Weights of a small image flow-matching model: num experts 8, muon at rate 0.021.
Rows from expert 7 of block 3, named by matrix and row number. Rows with one number belong to one neuron. Each number is 200 + 20 x the weight over its row's rms, rounded and kept within 0 to 999. All counts start at 0. After the name is the row's rms in percent of the matrix's.
# gate: expert gate (model.blocks.3.mlp.gate, 8x192x192), inputs 96-191
# up: expert up (model.blocks.3.mlp.up, 8x192x192), inputs 96-191
# down: expert down (model.blocks.3.mlp.down, 8x192x192, transposed), outputs 96-191
gate.173,099,187,260,204,227,205,178,217,218,209,229,176,197,189,180,216,209,214,210,207,207,196,216,161,169,220,192,235,201,216,154,205,181,186,173,220,253,208,180,182,220,235,172,211,167,166,206,187,202,229,187,196,212,202,236,195,178,211,233,210,195,196,191,171,215,218,173,205,198,184,210,235,197,200,195,205,200,207,182,170,173,191,180,195,218,192,214,176,191,186,184,183,209,205,211,208,215
up.173,101,201,163,196,179,212,237,161,180,199,179,195,217,206,194,181,216,216,191,204,207,196,189,238,239,145,225,154,233,204,247,194,209,205,208,212,209,185,196,209,185,150,202,176,193,238,186,211,186,190,228,196,209,209,205,200,220,213,199,230,219,198,217,225,133,172,216,203,223,213,186,181,218,208,235,231,202,197,214,228,210,217,197,174,175,218,215,218,213,187,186,200,190,195,180,215,211
down.173,109,216,200,199,188,217,212,217,232,186,222,188,184,203,226,191,159,215,231,171,225,201,193,157,161,208,212,175,180,180,225,184,218,212,219,222,189,179,158,208,180,169,188,206,174,208,209,205,209,209,182,199,159,176,197,193,197,232,217,209,181,183,184,204,174,189,228,243,199,190,209,209,199,189,184,203,183,203,199,195,185,202,206,153,226,180,190,193,221,198,213,160,184,214,202,197,207
gate.174,099,206,201,210,226,203,185,215,196,179,227,209,194,196,184,211,199,190,197,176,191,176,180,190,230,205,228,191,223,200,161,205,182,193,193,202,169,221,203,185,186,181,200,190,233,198,193,191,204,200,215,197,202,171,230,228,185,224,187,207,203,222,184,255,204,168,194,197,224,197,180,167,214,203,203,254,241,209,197,170,193,196,178,207,217,221,183,200,196,201,180,222,209,189,189,149,215
up.174,113,225,221,204,173,191,208,209,184,223,157,194,208,201,228,196,172,218,208,207,218,202,191,213,192,174,243,193,180,192,211,196,197,171,222,186,207,196,204,235,204,200,198,192,214,222,213,204,195,180,207,199,194,205,176,157,191,172,208,212,194,198,208,159,197,207,209,210,178,193,204,210,216,192,177,209,169,199,184,181,202,212,205,196,194,185,217,207,199,237,191,163,216,223,192,259,208
down.174,105,219,211,207,206,216,223,212,198,223,181,201,191,192,210,198,190,165,191,225,204,208,233,247,204,180,202,160,262,191,196,189,185,154,236,188,214,221,198,210,241,193,189,211,214,194,194,218,182,218,185,219,180,178,208,223,187,212,231,232,211,193,236,165,221,195,192,212,204,204,217,193,212,186,210,204,167,219,177,186,194,200,199,195,153,187,201,160,220,186,187,187,194,188,191,161,187
gate.175,097,200,250,198,215,204,213,203,211,225,243,219,179,207,192,180,160,176,206,191,235,200,222,208,183,204,192,168,230,216,192,202,191,221,194,204,167,185,199,197,194,200,212,179,201,215,192,202,211,238,187,214,193,201,202,210,188,189,167,219,195,238,213,207,174,221,169,176,206,210,186,204,191,232,215,203,231,190,159,199,192,180,217,186,176,185,199,248,194,201,208,235,188,209,203,230,208
up.175,094,210,173,170,190,200,191,216,225,188,179,186,224,205,227,239,228,222,196,193,243,201,198,197,199,191,207,195,194,209,218,186,212,198,194,195,246,229,196,233,194,215,205,206,183,207,189,208,191,150,212,197,180,212,166,217,181,170,187,192,209,178,200,247,218,221,194,202,210,195,173,159,208,192,182,205,181,200,186,233,226,212,202,160,182,196,185,186,232,205,185,187,208,182,192,194,156
down.175,091,162,200,206,194,225,214,210,187,199,226,184,247,187,217,216,222,213,195,221,232,227,205,235,193,224,220,196,186,188,206,204,178,188,215,196,155,168,197,191,229,194,211,228,239,220,198,199,192,215,202,204,159,225,197,238,201,185,215,189,203,207,185,196,155,176,211,192,167,213,169,179,195,210,178,183,203,217,189,163,216,216,202,195,239,186,224,180,165,207,188,175,224,245,192,195,182
gate.176,126,166,144,215,247,184,187,228,226,180,185,186,227,220,158,194,187,228,183,203,218,197,209,148,203,242,193,220,218,195,228,243,233,198,190,226,189,225,218,213,236,202,200,213,184,182,175,223,199,194,198,206,208,201,204,199,221,164,206,193,238,173,210,203,208,239,181,214,209,203,229,189,198,191,212,186,176,182,195,211,217,221,192,223,228,198,169,224,222,197,210,192,204,167,192,197,203
up.176,104,207,239,209,169,202,224,185,160,195,211,186,177,183,237,230,190,223,216,195,207,199,180,230,171,168,217,209,176,181,178,181,185,207,204,177,203,187,185,193,182,216,216,188,208,205,235,184,224,218,196,201,202,176,180,195,208,235,194,187,189,229,195,219,234,186,216,215,183,228,167,236,204,212,202,205,216,227,224,177,177,169,223,160,177,227,211,176,158,232,181,211,189,213,198,204,169
down.176,107,194,249,177,181,166,194,221,231,177,191,191,168,189,229,174,229,181,199,189,200,195,207,180,167,232,181,242,217,201,210,203,209,167,224,216,181,232,193,195,182,195,222,213,170,172,213,175,192,148,212,197,190,208,205,195,235,245,186,189,187,211,170,194,191,176,217,190,205,220,211,233,187,192,227,180,201,204,191,190,187,173,207,202,191,190,204,189,171,198,192,206,222,198,199,156,186
gate.177,096,211,192,203,184,219,203,181,155,200,206,203,180,212,177,214,173,203,203,234,231,203,180,207,212,189,206,160,200,198,235,221,225,217,194,238,187,183,194,209,243,192,191,225,213,182,184,226,183,202,194,187,191,238,206,187,212,197,220,188,178,173,187,231,185,215,168,190,175,212,174,172,199,210,190,204,152,177,164,165,236,197,176,183,168,222,192,169,202,186,184,225,193,180,173,236,224
up.177,085,234,239,207,237,199,194,191,276,196,193,210,204,195,215,176,174,213,191,175,161,202,211,238,202,199,212,256,208,181,172,217,193,195,233,197,191,204,212,206,205,206,184,212,201,170,165,191,164,175,210,207,188,198,180,174,192,234,251,239,197,219,221,190,204,207,205,200,196,194,214,216,173,204,206,222,221,188,197,213,178,196,223,229,233,192,199,196,232,181,206,169,223,220,199,214,189
down.177,104,195,219,194,179,168,169,139,188,154,211,230,211,168,215,198,214,194,220,174,227,227,175,242,202,195,196,241,190,220,221,237,215,211,201,216,184,214,210,167,188,199,208,197,221,199,179,220,202,223,197,174,181,192,184,198,187,171,196,180,205,188,228,229,186,178,203,216,166,197,201,186,203,208,172,229,193,198,202,215,217,227,214,190,180,208,208,202,229,241,204,233,169,203,197,184,198
gate.178,075,198,167,187,182,190,210,202,143,206,210,200,214,173,222,176,180,194,188,197,218,193,192,183,215,207,186,184,203,210,209,174,194,207,193,200,192,204,184,233,221,198,185,216,204,178,209,194,214,195,184,198,214,213,123,188,194,184,171,237,180,175,216,188,203,207,194,163,160,191,222,209,190,172,171,181,182,187,203,210,188,180,193,174,175,196,231,194,206,210,186,215,212,163,212,229,217
up.178,068,210,182,235,190,216,207,208,195,206,223,175,198,212,197,213,200,212,223,188,158,207,215,178,230,174,176,202,195,190,173,212,210,209,194,187,185,189,201,163,196,219,222,229,227,184,199,193,191,199,203,187,177,177,236,205,187,209,236,182,218,215,227,200,217,201,188,193,228,240,184,192,202,211,229,188,225,180,217,215,239,215,194,201,246,211,175,169,199,195,192,218,190,195,198,158,166
down.178,080,200,171,212,209,206,251,201,162,188,174,208,215,275,169,171,217,237,201,201,187,166,202,244,176,219,188,240,166,239,171,215,179,212,210,237,187,173,207,188,198,218,178,250,217,213,231,195,203,203,206,190,181,184,208,215,184,214,202,231,199,184,183,207,191,240,161,195,216,195,199,220,223,188,193,184,177,193,209,215,198,214,181,223,174,203,209,219,210,182,211,184,204,195,192,189,206
gate.179,102,188,187,190,237,199,247,232,175,186,185,180,220,206,199,179,205,228,198,197,242,191,198,192,191,232,178,199,179,211,192,200,194,204,222,228,213,215,189,199,216,219,198,205,176,221,195,219,182,220,219,187,218,180,205,237,185,189,182,200,181,209,191,159,211,207,179,193,187,199,216,223,204,194,215,177,172,224,220,209,155,163,214,239,196,201,242,137,200,224,185,177,215,193,186,217,184
up.179,104,220,143,199,181,199,199,217,224,211,158,218,215,187,201,197,216,212,195,200,220,220,201,229,191,215,168,219,218,167,210,203,205,202,203,200,164,212,189,206,203,215,193,160,144,206,183,216,199,196,208,198,219,222,197,217,224,177,184,168,231,196,185,181,209,212,209,210,198,246,162,155,189,196,171,192,217,220,219,196,194,248,211,176,165,212,170,213,204,197,200,194,178,203,206,219,202
down.179,114,214,208,217,213,235,157,182,189,183,204,229,182,187,201,218,201,170,199,206,237,234,238,223,185,193,179,170,203,203,226,236,211,205,193,200,201,206,172,199,224,165,171,245,180,193,144,199,192,183,190,211,175,163,196,200,196,192,184,176,222,227,195,166,242,212,218,227,211,186,216,222,188,199,209,250,211,200,178,220,185,176,225,177,174,199,197,206,180,213,207,225,199,255,211,218,209
gate.180,084,180,178,202,218,203,233,213,223,194,186,176,165,199,150,208,205,178,167,190,225,199,200,203,218,187,199,188,226,199,175,201,193,187,235,169,168,183,183,211,201,217,228,193,163,188,197,193,191,220,183,216,225,220,240,232,211,191,246,199,189,188,215,210,215,169,226,221,166,179,245,231,213,207,243,214,202,174,212,196,207,225,220,225,214,181,208,192,189,229,201,238,213,211,205,229,183
up.180,076,188,212,196,173,176,184,192,171,180,228,210,209,195,234,182,186,205,212,213,177,217,195,197,206,187,202,232,143,219,222,224,204,205,190,198,207,235,210,186,205,189,195,227,218,222,174,197,184,197,199,195,164,191,201,193,188,192,176,190,210,219,209,216,214,192,204,228,235,226,189,176,187,196,159,192,206,221,163,170,207,191,223,183,187,210,208,201,202,185,202,212,197,177,185,164,214
down.180,091,212,205,215,198,168,211,218,247,206,185,230,196,205,209,218,183,196,204,220,209,175,183,241,209,185,214,182,188,179,197,204,195,204,229,215,183,177,195,183,217,204,213,215,184,199,182,211,188,172,217,182,208,211,215,185,221,196,208,191,222,190,214,166,248,227,244,216,182,199,217,170,216,187,225,162,213,199,200,249,244,199,211,217,197,187,222,184,183,211,191,209,196,220,204,187,175
gate.181,077,208,223,160,199,188,216,219,195,196,210,221,165,200,172,229,221,207,197,182,243,202,199,197,219,194,214,172,183,199,217,176,192,190,208,176,220,210,170,193,213,194,195,221,202,221,222,213,198,213,204,172,191,209,203,205,180,203,203,213,192,209,204,178,218,191,215,190,192,205,221,212,229,234,207,191,202,222,208,166,176,200,187,184,223,183,203,217,151,218,188,228,204,177,220,207,194
up.181,087,224,220,212,185,206,210,231,193,205,225,203,212,198,199,170,160,251,237,178,208,206,210,184,214,184,169,196,209,181,199,196,219,207,224,211,141,202,169,204,223,172,168,176,215,185,209,176,198,213,173,154,200,207,205,163,217,176,218,224,221,196,189,216,201,208,183,235,212,196,182,195,188,218,199,260,211,186,189,226,212,195,222,232,256,197,213,197,196,224,189,166,192,189,188,168,217
down.181,091,174,193,197,180,218,227,192,226,202,192,194,202,170,178,213,221,195,204,216,210,199,249,212,203,181,224,215,216,177,184,205,228,197,182,214,181,211,194,188,187,162,196,241,216,195,201,183,221,189,171,190,166,204,203,205,205,225,218,188,228,219,208,194,184,207,197,197,196,217,226,249,206,184,209,209,205,166,206,210,189,185,187,203,172,198,211,199,200,213,192,222,203,177,217,203,254
gate.182,096,203,213,223,191,231,177,226,164,202,212,186,219,202,207,205,167,226,189,219,211,241,201,236,203,204,173,189,198,205,193,190,200,204,221,203,222,220,194,213,219,214,218,205,186,185,203,194,195,191,203,195,170,226,196,186,206,167,229,207,209,189,198,196,221,183,145,208,183,202,174,188,208,195,203,188,207,198,215,204,183,216,201,183,171,203,213,145,192,196,225,209,219,185,219,213,198
up.182,094,188,221,185,172,257,148,217,194,222,205,217,215,193,207,161,190,197,196,205,159,247,194,217,213,196,172,168,216,202,207,190,203,188,204,226,206,203,183,202,191,186,201,177,174,176,226,174,181,196,201,196,202,200,211,194,204,190,240,211,221,201,191,223,180,170,143,204,189,177,157,190,207,196,174,188,242,204,210,179,162,230,194,197,183,182,180,150,205,198,217,224,207,197,224,214,177
down.182,102,184,182,206,200,240,173,198,197,221,212,179,190,213,204,199,185,189,196,189,167,220,178,216,183,189,213,230,169,190,192,207,211,202,238,197,188,210,219,211,227,166,184,233,170,208,166,192,178,238,197,193,130,181,152,220,246,181,166,181,189,191,187,196,173,228,207,225,205,206,207,193,200,204,198,180,174,186,212,182,185,205,178,194,202,215,222,184,256,173,196,200,224,219,211,200,196
gate.183,102,196,256,180,223,196,209,153,207,184,181,170,202,198,174,193,195,188,203,206,181,195,208,170,191,192,245,201,241,186,172,215,222,198,218,184,194,208,189,164,228,153,213,176,187,195,211,176,220,214,244,191,215,197,233,231,231,240,209,221,198,195,207,214,212,232,196,215,201,196,166,207,199,201,199,231,197,222,204,206,200,208,186,197,193,194,193,175,196,227,216,172,199,203,191,189,199
up.183,100,186,123,222,177,196,179,235,189,230,243,212,234,178,209,211,239,174,195,200,212,216,207,230,207,231,187,196,150,187,234,207,198,205,199,203,193,216,200,238,200,217,206,229,174,201,225,214,187,178,185,198,186,201,161,187,207,153,183,171,196,180,203,183,207,164,231,172,218,210,233,229,213,199,176,172,202,206,214,216,209,203,206,252,182,193,171,213,189,184,196,200,204,192,219,209,218
down.183,104,218,183,188,221,201,209,140,196,199,151,202,192,201,198,159,206,211,220,179,238,185,187,210,215,190,221,165,228,201,256,203,198,196,203,203,208,211,209,223,204,203,183,176,192,196,215,221,202,225,243,186,185,178,184,246,181,178,217,203,208,197,189,208,229,182,199,205,207,186,202,170,196,203,186,221,250,197,217,231,153,208,198,234,181,189,222,205,200,197,192,183,202,216,213,170,179