From a checkpoint of a small image flow-matching model.
Training: muon at rate 0.021, 12500 steps, batches of 128.
Data: 203450 training examples, 7.9 epochs.
Rows from block 3 of a small image flow-matching model, named by matrix and row number. Rows with one number within an expert belong to one neuron, the router's apart. Each number is 500 + 50 x the weight over its row's rms, rounded and kept within 0 to 999. All counts start at 0. Numbers have three digits each. After the name is the row's rms in percent of the matrix's.
Before each expert's rows are labels from the 100 images, of 14976 (inputs lightly noised), where the router gives the expert most weight on average: "colour at peak" is the nearest of a few named colours to the mean colour under the peak. Only what is clearly more common there than usual is listed. The data: aerial photos of the United States (SatlasPretrain).
# router: router (model.blocks.3.mlp.router.weight, 8x192, trained with AdamW), inputs 0-95
# gate: expert gate (model.blocks.3.mlp.gate, 8x192x192), inputs 0-95
# up: expert up (model.blocks.3.mlp.up, 8x192x192), inputs 0-95
# down: expert down (model.blocks.3.mlp.down, 8x192x192, transposed), outputs 0-95

# expert 4
colour at peak: pink
router.4 100:616528544476553521497543536523547445527458462563479469556547476432471435509519504576447475432484454447561487474478535495463480503525392528533534585535573512407490633540598525486504568486548462468610518433581489426464592580527550556484472492571531430488431513546482526541457449553479480474
gate.10 102:560568528514499469471535502605503491540525491493538422492505445551597467486523499541486460541481501510440518489446564469468498536490451488516468564452523410529511580511530508522556506466538485471576512590485525468523493536416469509516468421663467582500484435515443503570487400511587544524
up.10 104:450492508475487497540537476385481499489455535504497546443460517462400507540458454456453500548498459472488462495520497513509512474444513482466489440574477599483621484498580513456499464493433587462491569508505470589559527571550472473519513485433484503639539491516416408532546521560483461564
down.10 095:445527486477498515459421451529438511555599510475456448527460498516483477525544553479515484407525489525540506481483569473436528468475550553562481477623486509474392394501523451526442532461454536481573534588514407404497527445522462500433482496483442555428527518529447469476536558534521579480
gate.11 092:512403516438480509586511540544517431478536517493462495541494503553460486451514537472488499528560469446516495488507546509493536474440520501506533445460501539551507473430403526405493375523536472548511568550555542551466525492647536444519446504472501509487515462524463507500502463472520369535
up.11 098:458473521456624486410501491384535516503406519508483536525533439414539585545510485554444515449492450544468508545477497486542484608494534555486503432504497452452504572516555470426464460480448490460498450512418414531554511457424466482523501513497466514531561497450548521509485537558506507515
down.11 097:498469537388500464646559491518463465528452494512466530471519455447580422504471589471493536485469604529552532492429446494554484349481515560482472447514519440522558542524514503501513487547549451519528491490457558621445453528570576520452501486499462419561489564546539544535523566463453482555
gate.12 105:486467517555582555533456494515495427525517462455560529498549546489467538514453425512568488606564421521430491486571500492450466519527474570516502535450505551558607583520556572451526546496464486426459402443589514439433523476544561483504442477517466486486529435445376519434537443561521388480
up.12 097:517458508450455571553538524463567517481445513447478400496502556443467596507530407521439527564519503595412475517594443501523462548562440536451519590469566453538504581496490529517454504526499468480453447487420442452470617564626512446510469588438485436545561400508494518600544478424512498528
down.12 107:338441500458525496471418448534474492441514599475487540541457507465515476498604476545498475448455564430453454541511503494429484561563525383512475515503437422514466509467545387591554395518498481417466539519473535494542454472481449489524557454526509494423593516527391481486542470486461439540

# expert 7
colour at peak: brown
router.7 100:511467529426491518494499450486492498498556498519553415542488450505527472490471496548464512525484522566452508470544607574458517412498536526486510601437545468498596485451433464487491428455520541471372527617538586543536562427579402521460472491537442541466555585531577493563460586515525480500
gate.6 118:478528568512409487473505474379493455542550582512486517460512509471480580521554473531558492491488584474450486479488508509550475463573535469439533506502477531540466541475344454445479545452526514467444453502552447564513489502454564556493522473540532564584638597465486550420455471530509572519
up.6 122:472502510433497561579467524526510581526530420498555393493487460505523469432474429447623556581536562462540524522489476488454561434419514517556409519536479494502575539511540562614453456464488533482475506553467478478510522438608513524492496504520512542390434347537500578530434509467503474580
down.6 115:562500530535513469493455520483488423513460531503527502583518570483482508518451429477536488450512500538590494504514547651485478549444474480479559383452457460500552450501487518419434516543465494473575523517498550583537552580553528490473533503569499544565428462565458549508526507567547553530
gate.7 079:391547484500487457452399483524475596571456498485434487428528472566478464516537458466611564549510569493557495448500503497556461461469481566482514553508467608495519405446449548487482511582549490520442439493547585433528517560460509520471451529543471521514541423501497567471536614442449411440
up.7 075:531520515537525515558481462480393557535519435536512484451453523572449539486523513428569550523473443423573512487508564491520499463499552503475546555461528492598479349480432516375449430495610509490467494481511520511577460556472523598470474562409510507459547442578511530499566512604489410467
down.7 083:482546522457499499522461496532489437535436447530440535541402486474514435477365520487567507487515501556540460516503419477513489489434475368545402523509500480526506464487450544609408473450446468447623510528498544628488556540518469477514560500436445364556500511558501561546471478444622534458
gate.8 095:556468517522523492470494443467513543420642469448567531513495473565541466507560502498432516429500564494459462578524505557519499523517499415432499538492496530389546520514460402501582508423467437443529444552477497491507560582547478500559480485479455565580536543392470525429469501482497416424
up.8 097:539520515494414482562590461451499518375513480429522468496444521545456422471600503491449499457498554504525482512451478546479517492497547449450424535403420570469524531507464456480518507495488422469541428476446497545486546486593446450510487471424414518546523597459423536447513509512465444466
down.8 107:528459493417410537472553423573491431386634527500513486412493428487457502589429506519491552488493492564520501517516517470491485488531476485526546447524517511494455555549491463548480491558385475530449462495572515569393574439452440563513488540576452445376536474467479535400487507510515490408

# expert 0
colour at peak: black
router.0 098:490482475482569504493440487520525577563552491571449561445439485505452398505468411502523500449467586482451516578474537464530478577445518564431553516562551532571544488519468461511549474493572480391551395513524493515433517489440463539441370413514535502424477481444520371566487491520470506530
gate.6 111:482541528478514450462545457514605467498528512551556538497521588459553450431469655426482475425462510554565504510485398456513461558357524308507497504494526461496580412448447509439474590508492494520558420539604519535503526571511442465538520476524513574449484515520406500429492464537526537521
up.6 102:516454500512533488415408483496428509469510504472430478430486442498450563540542433478457537570499467526477476467447598534487519392549463671472451562528460526460403578543547527498620494413521497501462551534413496490534520482434554485449469530511507414530543406446606537477504524556549393424
down.6 107:424473522480507435388547458577456414492507594488453460477435581461432470571511623523507492436505509506510461514426516495447522524530520407423487418458525478467517516425467550493515588484522511496499491496541465467541527581427533484471534476483510498421494409501525489520446522470512457567
gate.7 046:561587395641547537541550491479421460528546589489477538515567452433430443487456428575421488496542513450409504531508402439529484572548430490456437537491500456625470429454495480449442462444502508493422471507468501460531412599575517479449563504472545545516409502434427524526498510427492482506
up.7 040:469533513433567478446554507483520500544447470432519500516548545541475428468479473443468474490538480450462470457545485459472480522425580472446451399496425474516488504472506475473495494495540474556562456559579464498584510482472506465410416571463471576510517500469489485504433589470413451444
down.7 039:398459450481543448485486480468597484491520492560539459510563538537529587542460417454387520412513571547525485532504415389519528549479491511544468449522560567522504471488496617518444481484485468447502508544459501571588499391409545524543565414493509549470583532481480509508555482513503637504
gate.8 095:466430446514502450538466529568552434530531447510537510411531432473434459503349496467384495500512498510499463650495495512422497491452528477494601504606464505508515473530484471478505448473490458516465564543409497494442448547501533494491478540503533481415462584588478446548510538486637513384
up.8 130:550483451540504591626464483475468531530533498525484496549491509536575458487577520532545524406472481479596521463499596438525481505516504464489429525490497519463598493487494527482559416497576483491532526523545492506486514453470515528535501455557356602506479441508497538499472463439477568520
down.8 118:403428557471468495399475505573541445550568494492432513550550479444526401508435481497372507545505498484492533455468450556513485574470496480470499451507496456487427478498487524484522532549548495496487566559520487483614521507496420447468491470434585366449483490542365547454437535503556368470

# expert 3
colour at peak: brown
router.3 110:497546505518445458400506552521599484465566584537497512549535395518546602512482576526492540402568532554455401359468502442526515532580526452391452469573508488458536403550432458496485466540550509516539522513538562449459448499423460530479512566448510518529571510407565523490503566576582477554
gate.4 114:512471528543517463519502600563489439453552479474525552486506515511397536515564563573506462475528487470419501540559529597388448418523438485569518509505478454539542588494435471583531486482538479508528564509465495510484587502474478568520448503565482585477552558402407485482484526461487512477
up.4 104:442531488539475463428544517457511493517462532504460605468509512491437515482454550647634460474511496537435454546566464590458483449443494535456532516510566471497417502525489436495498490406490463490425573426473522555461492507486522468524539532563511576553512403394530383401604444470574460516
down.4 098:386332512473505461424439447433566526502441462500465561500448573445466530489580592435517478542528482476515583495463422458594500464496410478552502458566437525536518515537391475488456492492500548499558512495425479577474491419443415495553449545582446532476542565447563568443542452512459435450
gate.5 080:506573509485584533503494483519480526453465576506480473533435487374545415522497647567528627522493500511551475484484542463594418502487535510502433496506574487466520468487527493434443460400542505441581329556532489563461533444471561534473517529485483506633545462575523412516503506461519498514
up.5 090:508408400437454588525490506485531512532580492604507501565512530465559473466475471409462586422538540515488479407464484487635519525507540476516555492488528522546374601463489520495553572614551546528530405506504561622489477421426563551548470472474514519528492451482567397476499509541500513539
down.5 096:498517478483506458442587596418571515484471495542555428503554540640533505473527546557464535590505501537489544444595588544501549480448527531541400529455417546516509430470493478528502569526387455514517498459515524486488384573577478497536537486477485605379557504536444447462378446524551460479
gate.6 088:515423521513466484464524471551487572504468462491520395430487568529495469490570388514485517523572462535419525465461576481497486537541546463495434473558530502560499500551593477590501487507547582368485538519516544509453447497617563547515580472482625460455475458515517490594432454463584502535
up.6 110:553506466471449435516515441538459472490553426579464552334516461488452368475594422568572608512567471461470480486467636429501441539510514514481492450518555477488548496544518466526521454455532494433513496496487551580461459501524593476532499481486568534531487454576503568488503453592527495475
down.6 086:401489490514504513457490516537527541469415488488469488531486494520465566478399566621510487515485613476454434371426508477518457404461431553518502455439429512536553489550453583485478480534538467492496563552474442437539426469478591541492508407527511541499525552414486579515404489488611431396

# expert 2
colour at peak: pink
router.2 099:497464490515611544585527561423439532499477555486506528538475518524503476499453418488555462463541543523583504528493503420438552381453418605533497438486625456459567502518467489615500531417552576480554562577548527539522434448533490514578520435562508422358498431532460473449481494488484482495
gate.10 108:481599545525473482512541562496429533558572526440507544477536523474476521487521454549488537433517487509485430450489483455527431478582466561383455484499593484511539492475514490500472479436447401409600573436391424518490464573508443527488496510491552542513473435439420468406417545439493548550
up.10 095:413570444499469560418464449529439526506500604516454462532505470490541468553540533559559560553467589466504504505488513572488508567444508535481572558483506451524497487508602464516466469562480528582442511478638560481374514507499536484527474526543479435468565569565569521548479472594565454437
down.10 102:426533514505510477484392457474550595513443475484473452449464568556486413535475501593511490459525534505494500550452525522466514460491549525545550554451531479496440378551457553459424470490473474529539446427549487451505518452460589436502451535497541524580549501525486511580495539565487433520
gate.11 095:495493515497481565563451488493459450502475449523515517440476552534531542539514457499534460524522552571480531578582521463520491535557462486554510393603469447486468527499543549490516559511585480561484592506607467442506486576549483570528556585522512500418476499483598488569440600501454420593
up.11 105:541504458499574541493493550602442492411505449519429485528496398511480467509545478502414458509573558563571467565489511498512499487469517525506491557542544436602421543521476510467406524560612526535556474552529561431455436439565444530470512499468545524536479602437644530428523525603436509588
down.11 093:484498487580429519521444469375502487479469537486565503477537449473534467434434447421548509442518522482464481581483419649492580569452522429434612578441502455507514556480522520517441519489516472398501524485546554477487552474584500560407520522485541542517488528585526475518486560530480550484
gate.12 104:455409548537507550477511493493495403523534540408493491482535531424443675546552572526554509504492502390512428433486518424547479514449519473471467537504563395515491511525506464563515441402477485491388467485413522497408564538435494544534561558455515550472444459483446518483476513577403489601
up.12 102:375532524539529415427541520471484452508544575458491513501455422421432584496450540514557513456459570508514552543484547444500440497510463508392531478426607500480510546452498522470440466493479516477436449475544561512451519533434573566527434468474484563472456441419513483487446533481457492568
down.12 093:509479518447504546458456509521441425515580400525479500507554449452504560450583550506528471481523478430594473403608538429450503526590421505505506421510571541497552486497554583481487416547486520539484450573498515533512494531386436513552489474513554505579503483544537515524502448419455474478

# expert 6
colour at peak: grey
router.6 104:535540534503491493612532488404484518460519472557503435489457527465412413519407554523484446569521582481578494495544567451471529469510539444422475562468528440458503472534523443542419563532528522487437566512522472518487462385517597526561492515537475478414484543555434484529544544453450547507
gate.6 107:500454512549407489438524460566562477569503435503494453487492494466474501463476444500459514479523449529495513585586520451510488548497469463448514591494535515561563582490537502581495531616462504452475389461533494464558523529502551530441561468465531439470549565513494518568506473567520534507
up.6 123:461418498512512435495422520563482528473629531443538510562448610618549568471543423515533521508497408498524455520426384467478486555500532459439483496466496493563558463467462445541494528569500445494518436525540567524509543526498445479449521503487502557526501536449558452528550527442393431488
down.6 108:518504507577548572468489473392501657477553538481489500521474471561512513470595517487469515584508577515535432410568500517527501444444529527533480541513515493544456541481446508460502557506592497530517480483588481410520470434513527476504591528465560553540568591536456533497519517560451514409
gate.7 096:500444517490467522498491535471497444584460589534553456585450540641454495524523413502504496520535598424584473486462483523492511509558507450411538495518409480486515454504527520411566354518490506464468546486505503532530471553500494526503599535385483503426522518581629503491543534518486520515
up.7 086:516505500460465460467452467534470520560430606472538434598447562555462503461582446470547497552481530512485436505395387486449540441532465502488453456589452492501527422564569477419496425495449484524507542515492610506507445473537473502460485528414489487478491481467577504526526511544518489450
down.7 093:446541606528479458522470532530566573643587567472562470526486560447476566540493499512511450530482470512452533439456453419477537595448508408443559502531446465562508416521452543568479533562525499438492400441449590498470448423580442478437424464443564576562596444554462471507489446532499529499
gate.8 099:474412502531536477477461514456472434484571543529547525490461455487498560455508506469418475547487462467494487468515580489517496557466500400545503550460485494473605515537492431537558443617476544445395503520464524552490542505541461519446543538445544550565476584524496501580507500557510450458
up.8 105:552600524459432511387547542455488545479490499489497551475524495538447527547432458500519515509519456523495579497473438468448443427513553524481461471455502513550502449449562512451521487418535438512556496520449570591487388514429539468485439478543466471489591493463449536490463491588619496496
down.8 106:508439521502531430548480464422470399492459532493494515488456459430496498549495524485553520522521554522478505470491463521521523517545515447560526482483556414507506463510430405519511484420498472562489493479505498488513441557524473499510443594525552600500481482473501524457536446543484488511